config.yaml
spec_augment: false
win_length: 512
shared_expert: false
mixing: "mixup"
optimizer: "adamw"
Rows from block 8 of a small multi-label audio tagger, named by matrix and row number. Rows with one number within an expert belong to one neuron, the router's apart. Each number is 50 + 10 x the weight over its row's rms, rounded and kept within 0 to 99. All counts start at 0.
Before each expert's rows are labels from the 100 clips, of 14976, where the router gives the expert most weight on average: "peak on" is the class under the peak. Only what is clearly more common there than usual is listed. The data: synthesized solo parts of chorales (CocoChorales).
# router: router (model.blocks.8.mlp.router.weight, 4x320), inputs 240-319
# up: expert up (model.blocks.8.mlp.up, 4x320x320), inputs 240-319
# down: expert down (model.blocks.8.mlp.down, 4x320x320, transposed), outputs 240-319

# expert 2
peak on: A#4
router.2:45 52 30 49 65 39 74 49 49 51 40 53 50 44 65 34 41 44 60 63 37 64 52 45 64 49 58 52 48 56 55 41 59 52 56 51 44 62 48 51 44 55 48 47 51 47 66 63 50 37 33 44 42 44 53 57 44 43 57 44 56 31 70 41 38 55 32 49 40 59 56 51 39 46 44 47 43 45 52 62
up.0:58 55 43 47 64 44 55 50 36 67 48 67 47 52 72 65 47 57 41 60 42 40 51 46 55 50 35 58 55 45 40 56 57 66 49 59 68 54 56 54 66 49 53 49 55 50 44 54 36 60 58 55 40 68 52 46 45 49 43 51 42 38 44 62 29 56 52 43 39 74 61 50 61 41 59 24 62 46 40 49
down.0:37 61 62 42 90 45 43 50 42 43 43 58 48 55 54 59 54 49 21 51 31 34 45 56 67 51 55 67 52 30 41 52 53 71 42 58 55 54 53 69 76 24 42 38 51 49 34 54 40 72 43 39 39 58 62 27 43 47 46 60 41 39 63 48 46 53 53 50 38 51 41 52 50 41 58 41 55 51 55 58
up.1:42 57 55 61 25 63 44 43 57 32 50 42 49 49 36 53 51 48 64 47 76 48 50 47 33 54 61 50 50 64 53 35 34 29 51 42 34 45 49 53 39 49 46 50 49 56 50 41 65 39 49 54 58 47 58 65 67 52 60 45 48 62 48 46 60 36 39 45 65 33 54 61 44 68 34 71 45 57 61 42
down.1:56 49 48 40 69 31 51 45 35 47 44 55 63 51 57 59 63 46 34 57 35 54 49 42 71 41 37 39 39 48 45 55 59 66 38 73 58 57 55 57 64 38 55 42 55 44 44 58 46 72 60 44 44 68 39 42 38 62 55 62 45 47 52 61 49 56 46 54 33 47 40 47 64 29 70 36 59 43 38 58
up.2:49 44 39 74 49 46 56 49 49 50 50 43 43 56 42 43 49 57 59 58 68 41 51 40 24 47 46 55 40 51 55 38 40 40 47 37 39 35 55 43 43 42 55 51 54 50 47 40 39 49 47 53 40 39 59 56 74 52 49 47 50 50 37 42 41 42 44 66 59 31 64 46 38 64 26 52 38 60 65 36
down.2:68 30 45 50 48 51 69 42 49 57 49 67 36 46 61 46 39 55 53 55 46 52 49 58 61 49 54 38 52 57 52 65 60 46 48 46 66 57 38 46 46 57 51 31 49 40 41 46 49 65 54 45 56 39 54 45 54 51 61 35 35 35 42 43 69 51 41 52 39 70 38 43 69 55 36 58 60 40 42 52
up.3:47 53 63 44 54 42 47 58 43 40 50 39 57 65 52 38 28 34 42 59 65 40 46 51 45 56 49 62 51 60 50 78 45 42 47 48 62 51 59 42 32 65 54 35 58 49 52 52 57 68 56 58 51 51 33 53 52 55 53 52 46 61 62 39 51 47 53 35 46 54 58 71 54 60 71 44 41 53 52 43
down.3:47 48 49 64 41 39 48 41 53 43 55 53 56 40 48 57 49 61 40 50 27 44 56 62 55 49 46 68 41 54 46 48 26 59 37 45 42 47 33 52 67 40 51 49 40 57 54 55 43 44 42 30 61 46 72 57 53 51 45 62 52 43 56 69 42 41 50 58 59 55 41 39 62 24 48 50 56 51 59 67
up.4:50 46 61 68 54 41 43 42 53 45 49 30 31 36 63 50 61 56 52 54 40 48 51 42 43 47 76 60 42 44 38 64 47 41 69 58 50 49 55 60 49 39 52 53 59 49 45 30 48 42 65 36 39 50 66 39 31 56 61 47 39 46 34 36 61 52 41 62 53 44 35 51 68 57 56 36 65 71 55 48
down.4:64 39 52 61 51 59 36 49 49 39 59 46 42 38 55 53 70 59 22 28 37 34 50 50 48 47 41 50 39 36 47 47 44 54 61 42 41 43 45 65 59 54 55 58 36 41 59 47 30 59 51 45 54 61 61 51 49 46 47 54 43 41 35 69 52 57 36 42 51 52 65 38 60 47 56 42 46 39 48 55
up.5:44 50 48 36 45 41 42 64 44 19 67 51 60 49 32 34 39 50 58 56 64 37 57 52 61 68 46 44 56 39 54 61 42 65 43 59 50 44 50 57 57 46 47 47 45 52 52 43 54 42 54 32 53 41 33 50 33 65 40 57 52 39 56 44 54 50 59 43 35 45 38 42 69 38 46 48 56 55 45 49
down.5:63 50 39 55 51 46 56 49 63 40 36 63 60 64 42 56 45 52 56 45 50 60 45 45 57 50 50 58 63 62 66 55 57 50 68 56 53 61 40 37 37 50 53 61 60 62 33 67 38 52 40 55 33 44 34 48 66 43 44 48 47 48 59 68 48 59 42 60 52 64 80 27 31 52 40 59 38 34 34 67
up.6:48 55 44 44 41 48 55 32 50 51 53 36 47 56 63 55 42 54 72 60 38 36 45 39 45 59 46 64 47 61 47 51 55 72 33 51 54 42 58 35 54 25 39 39 49 63 41 54 55 51 37 60 53 47 58 42 53 47 40 38 63 48 52 45 45 36 71 57 41 54 51 45 54 47 31 44 50 59 44 37
down.6:46 50 45 58 44 40 58 47 57 39 41 67 50 49 45 53 37 57 56 45 70 51 55 43 55 53 50 31 62 64 56 55 40 51 46 65 36 48 61 58 47 41 58 63 54 25 60 41 33 47 43 48 52 43 62 56 58 50 52 24 47 76 43 52 62 53 39 62 55 42 58 60 30 59 38 64 48 56 55 63
up.7:47 62 59 56 53 37 40 69 55 42 49 55 41 43 38 63 45 49 48 54 42 40 57 57 58 43 59 45 45 33 59 59 48 50 61 56 60 54 72 53 58 45 44 48 52 47 50 53 48 64 53 48 56 54 53 34 39 60 56 61 44 38 50 53 48 51 59 57 45 53 38 52 62 72 61 48 48 49 51 43
down.7:42 46 86 66 41 51 49 45 63 49 56 56 36 50 51 61 41 41 53 70 43 51 40 50 39 45 83 43 43 40 66 59 47 51 62 57 45 43 50 60 59 37 53 53 52 51 48 50 40 66 50 55 33 52 66 34 58 42 46 47 56 48 34 55 51 48 36 52 54 44 40 61 64 46 48 56 52 58 55 41
up.8:53 58 58 64 43 56 28 43 53 36 47 24 47 64 43 47 29 47 70 53 59 40 57 32 49 39 45 73 46 51 49 45 40 73 44 53 46 37 47 42 49 40 39 50 62 62 49 46 55 49 36 48 42 27 35 51 60 44 51 54 39 58 48 49 47 54 53 47 58 53 39 51 38 53 46 51 53 57 37 45
down.8:62 51 40 49 62 44 59 44 45 47 29 53 57 54 57 41 60 51 50 49 64 49 56 58 38 50 49 49 65 56 47 61 52 54 45 54 45 48 29 46 46 46 62 67 49 37 44 50 27 48 44 55 45 43 49 53 61 33 68 24 38 56 48 51 56 86 44 62 53 59 60 71 34 43 44 50 47 45 50 67
up.9:48 48 53 54 21 68 50 46 64 40 58 36 47 49 49 39 57 51 64 45 64 64 48 46 36 56 53 51 50 57 53 35 38 32 45 38 32 48 58 43 36 57 44 47 34 52 57 36 55 44 50 46 64 46 55 52 50 49 55 50 51 75 40 44 58 41 45 37 65 25 52 52 41 57 37 65 41 60 62 49
down.9:49 57 56 38 70 32 59 47 32 55 47 50 57 53 60 58 56 42 33 62 37 46 51 47 56 43 41 54 44 43 41 59 65 67 43 57 63 56 56 57 64 30 60 47 59 49 42 66 45 69 56 45 46 56 45 42 33 52 49 56 49 26 58 52 49 52 53 56 34 54 32 52 70 35 65 27 59 52 50 65
up.10:44 56 58 55 43 54 46 29 47 49 47 46 42 61 54 57 35 54 53 40 71 33 56 48 50 33 52 54 54 62 57 51 34 52 53 44 39 46 41 48 42 48 46 48 67 57 53 50 53 56 41 52 76 42 60 48 60 56 57 47 38 78 40 55 59 39 40 32 53 45 46 63 45 80 24 45 41 43 56 57
down.10:53 40 43 61 57 31 57 53 48 49 51 63 54 50 47 48 50 44 60 45 39 44 45 55 51 50 53 32 74 67 60 42 44 39 48 59 68 56 54 53 42 51 34 45 54 38 58 62 35 51 44 71 51 58 49 67 64 44 53 41 40 51 31 52 49 47 42 65 39 51 68 56 57 57 52 52 50 47 68 52
up.11:51 55 53 60 34 64 47 44 55 35 46 39 43 49 37 49 53 52 54 51 75 51 56 46 34 49 62 59 49 64 53 29 38 40 48 41 35 47 51 52 37 47 50 48 55 56 53 42 69 39 48 53 61 44 51 63 67 54 57 48 43 62 52 35 57 43 45 44 63 33 53 52 41 69 38 68 48 56 53 46
down.11:57 47 44 37 68 28 59 44 35 52 42 60 57 51 61 55 50 43 38 58 31 54 53 49 65 41 40 37 45 50 51 58 70 56 40 68 60 53 54 53 63 35 53 36 62 42 38 62 38 78 58 44 43 66 48 42 38 53 56 53 39 52 50 65 52 64 48 59 28 57 41 49 62 34 68 37 66 45 49 56
up.12:46 67 34 47 37 51 54 42 41 65 67 48 69 51 40 54 35 30 56 59 47 48 48 43 44 55 39 60 42 46 44 45 62 56 60 31 55 60 56 51 33 37 45 54 57 58 44 31 55 57 39 52 53 41 51 49 35 60 57 51 47 52 52 65 48 43 65 51 41 60 39 69 53 50 65 57 66 68 50 49
down.12:64 38 38 57 51 49 25 36 64 51 40 53 56 52 59 82 68 68 25 65 37 48 38 44 46 38 49 63 45 31 57 47 47 53 62 58 52 49 42 58 61 49 60 37 51 51 51 57 45 36 52 41 37 47 58 51 57 47 39 54 61 42 45 71 37 57 36 64 46 54 55 22 57 48 44 44 40 50 47 54

# expert 1
peak on: silence
router.1:55 49 33 47 66 49 73 40 56 61 31 53 36 54 48 49 51 47 70 38 60 49 51 59 46 50 36 43 57 50 51 41 72 55 35 48 43 60 57 46 56 51 48 51 47 32 57 27 66 55 52 56 46 47 47 51 46 48 58 34 39 73 52 64 49 46 52 54 43 59 61 71 43 42 55 55 26 40 36 48
up.0:53 51 52 64 38 73 46 51 33 43 54 54 70 40 50 39 59 44 35 64 54 57 53 45 41 38 54 46 49 30 36 53 57 48 56 27 59 63 63 51 72 43 47 47 40 56 55 52 49 51 64 40 44 47 47 57 55 52 45 72 43 24 40 39 54 59 50 49 46 50 32 55 31 43 42 48 69 51 43 44
down.0:60 41 46 54 50 42 52 52 57 73 38 44 56 30 49 55 61 53 69 32 56 25 53 59 66 36 50 59 60 58 41 48 49 55 49 54 45 60 55 47 31 56 63 51 56 54 51 58 46 42 50 48 37 54 49 46 54 51 46 43 50 52 47 46 62 37 47 55 58 48 56 51 45 63 50 44 24 48 59 47
up.1:48 54 59 62 45 66 64 41 34 45 72 44 70 54 43 59 54 64 47 43 34 54 54 33 40 66 54 45 46 39 40 70 60 43 48 42 45 69 42 50 65 47 52 39 48 46 36 52 53 51 55 39 53 47 48 43 56 56 34 67 54 51 63 38 50 33 54 51 53 52 52 50 62 59 54 60 56 62 50 47
down.1:43 47 48 43 39 45 34 65 52 51 35 51 41 29 32 36 44 35 75 51 58 46 55 52 46 51 41 57 37 53 47 54 27 37 59 54 55 47 31 50 21 44 48 62 50 62 64 56 42 49 36 53 52 66 45 59 59 38 62 40 41 55 41 66 55 64 48 47 61 53 51 56 52 48 51 43 26 37 41 67
up.2:53 47 37 74 34 56 28 49 51 44 68 35 65 33 56 45 51 63 68 65 33 33 52 47 55 48 57 50 44 23 51 52 47 58 34 34 58 51 37 54 54 43 48 57 32 51 38 51 45 50 52 38 44 54 55 38 54 60 49 67 31 47 51 40 58 56 57 67 46 40 65 51 72 58 50 53 47 64 55 36
down.2:49 45 33 33 36 30 57 50 59 59 61 62 55 34 63 41 53 52 71 58 67 47 49 45 38 43 35 57 57 63 49 54 58 35 46 42 47 54 68 43 23 50 48 67 49 36 43 43 51 37 47 61 40 61 68 53 45 27 57 22 51 60 38 59 50 66 43 50 51 58 55 61 41 33 46 42 51 51 32 63
up.3:41 65 47 43 53 46 53 59 55 55 61 44 65 47 44 48 59 46 29 33 58 56 39 60 52 58 50 50 39 44 44 40 59 33 46 32 37 61 65 45 58 49 43 52 44 49 53 57 54 64 68 59 61 76 48 34 52 60 53 62 57 56 37 57 43 44 71 44 39 34 60 51 50 54 60 54 46 40 67 57
down.3:56 49 47 51 55 51 38 53 46 39 42 43 46 52 48 36 58 64 57 45 66 55 48 49 56 52 54 57 53 55 40 60 48 66 54 50 50 60 38 36 50 25 45 60 47 43 40 44 49 52 55 60 40 33 44 50 61 35 59 54 53 41 69 58 62 56 45 59 64 43 57 50 36 51 41 44 37 45 61 61
up.4:56 47 54 53 42 44 50 42 48 38 51 60 55 40 47 49 37 64 48 52 49 50 50 45 61 46 56 54 36 45 56 61 42 64 49 50 37 45 42 52 61 44 56 36 47 56 34 54 39 55 57 20 54 43 51 61 55 53 32 75 57 67 46 53 48 53 58 49 51 42 36 36 61 46 41 70 47 51 42 53
down.4:54 48 55 56 51 41 35 48 64 44 52 45 40 48 52 34 44 39 58 37 75 52 58 67 41 52 33 26 63 53 38 52 40 51 46 48 58 58 46 55 43 65 44 71 50 41 71 44 38 60 59 61 56 42 49 56 51 53 57 39 43 48 56 44 48 50 45 30 44 44 52 53 54 46 48 44 56 51 61 40
up.5:38 37 46 39 51 73 65 49 45 46 69 47 65 53 42 48 50 55 62 56 72 25 44 44 52 38 52 63 34 27 41 60 54 49 44 40 59 53 52 41 62 43 51 51 37 49 51 54 47 36 54 42 58 49 52 41 60 40 51 59 53 32 66 53 48 35 52 49 51 48 61 63 53 51 32 52 34 41 56 49
down.5:59 39 63 62 68 56 32 54 62 54 46 26 31 53 61 46 75 64 50 45 42 35 42 60 64 52 60 53 65 48 34 28 48 42 61 54 54 78 44 62 36 39 45 48 63 53 71 44 61 48 56 45 44 57 53 41 39 60 54 59 38 41 56 57 57 42 44 50 57 41 37 52 63 52 42 53 53 60 53 34
up.6:28 55 65 42 43 49 58 33 44 32 54 43 51 49 32 43 42 61 49 41 67 51 39 40 34 54 71 56 40 31 49 61 36 38 59 53 48 54 47 38 48 47 28 49 42 53 39 48 56 50 44 36 53 63 53 53 55 56 48 42 49 43 41 47 53 43 58 47 58 44 46 60 43 67 34 65 46 61 50 46
down.6:60 44 39 45 60 49 48 36 41 47 48 44 44 67 25 55 44 50 57 61 64 45 53 45 41 71 51 41 56 46 49 50 48 56 38 51 50 63 46 54 57 26 50 48 54 63 30 43 57 52 59 47 46 71 55 50 43 60 57 51 55 43 50 57 40 53 41 49 38 32 52 48 54 71 20 44 37 44 45 46
up.7:40 47 51 41 38 43 61 51 50 38 49 52 48 58 38 45 21 40 41 36 39 43 38 51 59 53 52 30 54 49 48 58 50 40 50 46 37 44 27 58 59 68 49 61 40 48 41 55 63 44 51 56 55 51 51 57 68 49 54 68 54 54 42 46 49 36 52 45 66 51 58 46 56 60 62 55 49 56 43 59
down.7:55 52 51 63 53 49 29 45 53 58 36 51 47 63 52 54 62 52 43 56 45 62 51 63 40 49 50 40 50 38 46 43 46 52 68 42 51 53 75 47 53 57 77 47 71 36 46 44 53 46 60 54 46 49 62 53 69 50 56 32 43 52 32 56 27 55 50 32 43 59 46 65 40 54 45 56 47 40 52 67
up.8:50 27 47 47 41 62 52 37 65 33 52 45 58 51 47 60 47 53 46 67 74 31 46 46 52 43 54 44 52 43 57 43 53 49 46 55 52 29 59 61 60 50 57 46 48 33 49 37 47 49 40 40 54 41 77 50 44 42 26 57 58 52 55 49 48 53 32 46 59 47 58 63 42 46 38 61 52 48 48 60
down.8:54 47 45 48 47 51 58 63 44 59 44 68 65 52 50 56 64 52 45 77 43 56 41 50 44 40 59 39 59 54 47 28 66 37 70 60 55 62 64 57 32 52 57 30 63 32 47 50 55 48 52 49 50 37 54 57 66 41 53 37 48 53 33 61 47 56 51 42 51 66 46 66 47 44 66 56 44 51 51 54
up.9:41 38 70 55 55 55 40 63 66 48 39 60 43 51 47 50 50 50 64 64 43 41 44 34 35 51 62 37 57 35 50 52 50 45 74 64 45 40 47 54 49 44 45 65 62 50 42 47 66 48 51 41 48 49 56 42 72 46 60 70 42 27 32 49 40 32 48 46 68 42 46 54 61 51 52 43 48 86 45 49
down.9:54 58 37 82 47 61 52 56 55 59 40 23 51 59 58 56 56 46 49 50 55 61 54 64 56 44 38 64 39 52 45 32 52 50 45 39 43 55 48 50 53 36 83 45 58 58 61 52 48 50 59 53 52 57 59 39 72 61 66 47 56 32 47 60 41 43 51 65 37 45 56 63 54 55 46 51 55 50 53 57
up.10:39 47 55 47 44 40 51 51 59 32 45 53 41 59 30 47 53 48 58 49 49 55 48 51 41 55 77 48 48 62 57 46 41 36 45 59 41 34 35 46 47 30 39 54 66 42 47 59 50 27 38 50 43 35 65 49 59 60 51 65 68 42 60 62 54 40 49 43 47 34 62 54 35 57 48 57 49 66 58 49
down.10:64 47 38 70 40 55 53 53 59 47 62 50 62 56 59 59 52 62 57 50 60 45 52 52 59 50 52 45 49 45 69 40 62 55 57 44 36 44 76 32 52 54 48 36 66 38 55 36 59 39 46 40 61 40 50 71 60 52 43 35 54 50 34 36 41 60 37 55 67 58 48 52 59 44 58 54 48 41 52 55
up.11:40 37 66 60 50 63 24 53 49 44 51 55 45 53 48 37 40 47 50 57 42 42 59 44 34 49 58 45 54 55 50 46 46 35 49 67 43 33 45 71 46 52 49 54 54 57 46 58 53 44 40 28 41 32 37 53 57 52 50 70 34 39 34 47 53 50 45 42 51 51 26 58 63 56 47 64 58 77 39 41
down.11:59 57 45 42 51 59 61 54 50 59 74 41 65 59 39 53 43 57 50 46 57 56 33 55 69 55 52 55 41 45 40 44 56 60 54 40 53 70 54 25 55 35 57 57 45 61 57 55 51 48 48 66 53 54 62 40 53 54 50 46 54 53 76 48 38 48 64 68 34 53 72 40 40 51 41 46 42 27 60 51
up.12:52 59 47 49 50 34 53 39 64 52 56 40 46 46 49 46 66 51 38 34 47 50 64 41 56 60 54 43 49 41 40 59 67 52 59 55 56 65 43 69 49 42 39 53 44 52 43 43 53 48 55 50 50 41 49 38 39 49 37 54 42 34 80 55 52 54 70 50 54 27 48 48 46 53 49 51 51 65 50 40
down.12:53 50 51 51 61 52 49 57 60 55 61 46 49 60 46 54 43 44 58 51 25 56 53 43 16 57 44 35 56 52 68 60 55 36 49 36 53 54 58 39 38 62 54 43 59 40 43 64 47 54 46 60 45 48 51 61 54 74 38 58 38 67 33 55 38 48 31 44 37 52 66 54 66 68 52 62 38 22 57 42

# expert 0
peak on: G#5
router.0:71 62 41 42 56 51 71 27 52 62 51 54 59 46 49 52 54 77 43 39 37 53 36 59 56 72 36 39 38 51 45 55 34 45 45 47 50 47 35 47 70 54 51 65 58 58 42 62 45 44 51 54 50 70 40 67 58 31 62 43 52 51 40 47 41 64 37 51 55 53 68 44 29 50 60 53 46 47 67 56
up.0:55 53 74 62 52 62 50 66 64 37 46 54 32 35 51 47 40 66 45 43 44 48 54 41 46 40 57 31 45 55 68 63 50 48 41 56 48 28 57 46 48 53 31 60 62 51 46 53 43 50 48 48 59 44 47 54 60 48 58 40 51 47 37 34 62 50 55 40 50 57 40 55 42 53 29 39 47 63 55 40
down.0:43 43 47 50 34 48 42 49 51 46 40 60 51 36 51 60 42 57 60 67 50 60 66 35 40 41 39 42 46 59 74 60 53 47 42 54 63 34 38 53 39 57 43 61 44 48 42 49 41 44 47 49 56 48 42 55 87 43 62 37 65 43 35 37 53 59 49 35 48 45 54 58 58 39 50 35 48 72 53 50
up.1:45 63 43 43 43 46 28 51 57 56 46 54 70 53 49 52 31 45 53 59 57 60 42 33 41 43 43 57 33 70 56 52 70 52 60 53 39 46 57 46 42 44 57 41 63 57 24 50 63 50 50 57 48 49 55 47 54 49 59 58 48 60 38 57 63 67 39 44 45 53 44 50 51 43 35 50 45 53 18 48
down.1:49 51 31 43 58 47 36 50 52 59 36 53 35 40 43 23 48 42 43 43 38 54 50 56 49 59 45 60 46 48 33 33 47 49 35 48 72 40 42 38 49 41 57 52 29 43 49 54 44 46 53 46 43 69 59 67 57 48 48 49 50 54 37 67 51 68 45 46 44 50 50 40 57 32 57 60 57 56 45 64
up.2:47 61 47 51 54 46 32 67 41 39 64 36 50 63 58 63 45 44 59 58 52 49 49 44 49 56 68 69 41 60 43 45 39 42 58 69 55 29 51 48 47 44 49 52 45 51 36 44 52 40 47 69 44 36 38 51 40 64 31 56 63 52 40 57 59 43 59 64 57 41 59 46 58 38 70 31 55 50 44 53
down.2:51 62 56 62 42 71 47 70 52 43 58 52 47 57 46 30 42 44 46 56 48 66 45 33 52 58 60 47 26 47 47 55 51 38 40 61 67 49 65 39 63 64 62 44 32 47 48 74 52 52 44 43 38 43 44 53 84 42 54 62 58 63 48 33 44 32 38 48 39 50 43 49 42 43 60 68 55 51 57 50
up.3:56 56 62 49 45 45 38 64 51 41 55 51 50 47 55 45 53 49 58 61 47 55 50 42 46 51 48 49 51 46 42 47 43 58 44 42 54 40 65 57 47 56 49 58 48 48 57 44 53 42 52 43 49 53 60 40 49 52 50 69 61 53 58 42 53 52 52 56 46 32 08 29 59 42 47 35 57 56 47 54
down.3:48 53 34 29 48 43 47 56 47 43 36 54 44 60 37 44 31 52 40 47 49 68 44 58 50 62 45 58 38 50 45 56 39 39 34 61 77 56 61 50 44 55 43 55 30 48 46 63 49 59 34 61 42 60 44 60 57 59 31 50 43 60 61 52 44 58 52 32 34 51 64 50 43 57 53 64 55 32 52 49
up.4:27 56 59 65 40 48 54 73 47 28 61 43 41 51 52 65 45 43 38 42 46 49 48 45 51 54 60 40 40 54 65 48 43 32 60 46 49 38 51 60 41 64 32 56 39 46 44 51 52 57 47 57 73 66 46 45 52 59 54 56 42 63 40 58 40 47 42 54 53 35 60 63 64 42 47 39 50 55 70 62
down.4:64 44 49 44 60 53 50 36 54 59 53 54 43 46 52 36 46 46 53 69 42 48 38 53 55 49 49 66 68 41 14 44 50 78 35 64 51 55 50 46 63 33 63 49 40 49 54 46 44 52 51 40 40 40 46 60 48 37 54 50 48 26 70 46 54 38 63 54 44 70 47 43 57 63 45 60 41 59 34 41
up.5:51 53 58 54 51 45 54 54 50 43 50 31 27 52 49 52 55 40 47 49 56 25 70 37 48 50 60 52 44 60 60 70 53 43 43 54 45 41 54 52 38 46 36 41 56 30 61 61 57 61 54 44 47 54 49 49 40 62 45 38 46 67 50 48 44 39 39 45 50 43 47 58 54 51 58 47 45 58 61 35
down.5:47 54 43 46 38 55 52 63 51 46 55 67 64 43 56 47 35 49 44 45 63 60 41 46 46 48 27 52 48 58 46 53 49 60 54 55 49 50 62 37 55 58 68 60 38 39 54 37 29 41 41 59 55 42 65 61 64 24 50 30 55 56 46 54 66 69 39 62 48 74 63 58 38 31 39 32 55 56 52 51
up.6:52 45 39 57 28 38 34 57 62 44 48 52 61 72 41 51 39 48 47 54 58 59 49 47 55 43 40 64 43 44 73 54 49 49 55 60 52 38 63 55 47 49 39 47 66 44 52 53 46 69 47 61 63 42 52 45 48 54 35 56 41 57 42 64 48 51 45 41 34 46 53 37 40 61 48 70 54 50 42 46
down.6:40 58 57 71 52 43 39 45 64 40 47 48 45 51 58 48 53 36 48 42 57 56 53 54 69 58 52 54 41 52 52 60 33 42 67 48 67 41 44 48 53 67 46 50 44 45 55 68 57 49 53 50 37 57 53 64 48 57 53 38 44 52 49 72 44 63 37 35 48 48 57 44 58 57 48 42 45 44 42 66
up.7:53 52 44 49 31 50 39 61 42 50 62 53 42 51 31 46 43 45 38 48 40 56 44 51 59 56 55 53 35 43 55 33 53 53 54 56 50 59 50 62 35 57 43 56 51 63 51 51 53 52 32 37 52 39 29 56 43 55 36 59 42 48 58 51 55 30 50 52 53 54 50 50 49 45 56 56 46 43 44 48
down.7:62 41 39 73 40 26 49 37 54 48 40 50 38 26 61 57 50 43 51 43 50 65 63 34 61 36 48 44 41 76 60 40 49 39 43 47 33 39 39 43 44 57 50 54 37 50 54 67 53 53 40 43 43 49 40 42 49 59 67 59 68 36 41 41 63 43 47 59 54 43 50 37 63 53 55 53 42 61 46 47
up.8:55 45 42 50 28 24 56 54 53 46 64 46 49 64 37 54 33 51 66 46 47 49 49 44 59 44 59 43 55 62 38 38 64 39 43 57 38 48 50 55 44 36 60 57 56 53 46 71 59 52 39 57 45 52 44 43 48 57 32 62 43 45 44 55 53 26 68 58 48 47 58 65 78 56 64 44 45 49 36 47
down.8:48 44 31 50 43 60 53 59 34 50 42 55 62 39 38 45 34 50 48 47 44 48 45 59 32 55 48 48 35 40 47 48 28 41 40 55 55 30 47 42 56 50 56 50 31 43 60 50 38 49 51 59 63 57 62 69 51 56 47 79 61 56 49 41 64 58 42 47 53 44 43 58 68 49 52 48 59 28 64 70
up.9:51 50 45 62 51 35 50 49 54 54 22 41 43 53 55 61 62 40 50 42 53 55 52 38 48 34 42 47 53 59 71 68 66 46 66 73 58 37 51 53 43 52 38 40 87 34 45 58 51 62 53 61 36 52 50 50 65 50 50 47 48 51 18 62 57 56 28 37 41 48 56 36 46 36 58 47 40 49 34 51
down.9:44 54 35 38 32 25 42 36 45 56 34 44 52 41 49 58 47 40 69 59 62 42 63 28 52 39 40 53 34 53 58 75 54 58 42 57 69 43 39 44 43 51 41 47 37 51 43 58 71 59 38 49 41 50 43 56 61 45 52 51 61 62 46 48 39 49 41 50 60 42 43 48 52 21 58 39 41 69 47 69
up.10:34 46 69 53 34 71 38 48 45 43 32 46 42 50 52 30 46 46 45 54 57 39 47 33 42 60 59 71 58 45 39 49 43 43 55 42 58 58 70 57 44 43 35 30 47 61 45 47 47 66 49 45 56 51 60 43 62 57 35 53 60 41 42 35 56 31 40 44 51 38 29 35 54 68 52 63 46 56 45 52
down.10:63 58 33 49 63 36 58 52 58 57 56 52 57 58 53 53 51 55 55 54 50 52 47 65 57 35 40 26 37 54 65 55 61 61 42 61 47 43 39 45 43 43 67 70 53 48 47 46 53 60 62 60 47 43 47 46 36 41 66 41 33 54 46 61 54 70 61 60 56 55 58 64 51 40 48 35 60 50 50 45
up.11:44 44 55 41 54 51 38 63 37 48 60 57 40 46 59 61 53 37 44 48 49 56 48 56 53 38 36 50 58 38 44 66 58 45 45 68 33 57 40 58 51 60 45 39 40 51 46 42 53 70 67 50 64 60 41 54 47 67 48 62 26 42 30 50 47 30 58 46 42 43 63 58 57 41 53 46 50 48 48 48
down.11:50 60 56 55 44 60 44 56 62 39 54 39 64 63 54 52 31 54 61 48 66 46 52 53 57 47 47 48 50 59 50 35 68 54 52 49 36 58 45 57 26 70 45 60 66 32 66 39 49 52 51 54 39 61 50 46 43 54 56 34 50 53 38 45 51 55 54 58 60 55 78 46 54 48 40 61 43 53 43 31
up.12:25 57 58 66 36 56 58 72 49 39 57 40 49 46 49 65 38 52 35 47 42 53 48 42 54 46 61 36 41 52 73 53 42 35 57 44 56 38 57 58 46 61 34 54 44 41 45 53 57 59 46 54 66 63 37 41 52 56 47 62 51 59 43 54 42 55 40 57 52 29 46 57 53 40 52 41 59 54 62 60
down.12:63 37 40 42 46 45 37 40 61 57 53 53 34 46 64 23 45 48 61 67 49 48 39 56 62 54 33 66 62 47 25 39 50 71 31 58 44 39 48 43 48 33 57 44 52 52 53 31 62 42 50 40 37 33 48 53 50 48 59 49 52 33 61 53 47 38 59 51 43 81 57 50 52 51 41 68 52 56 35 38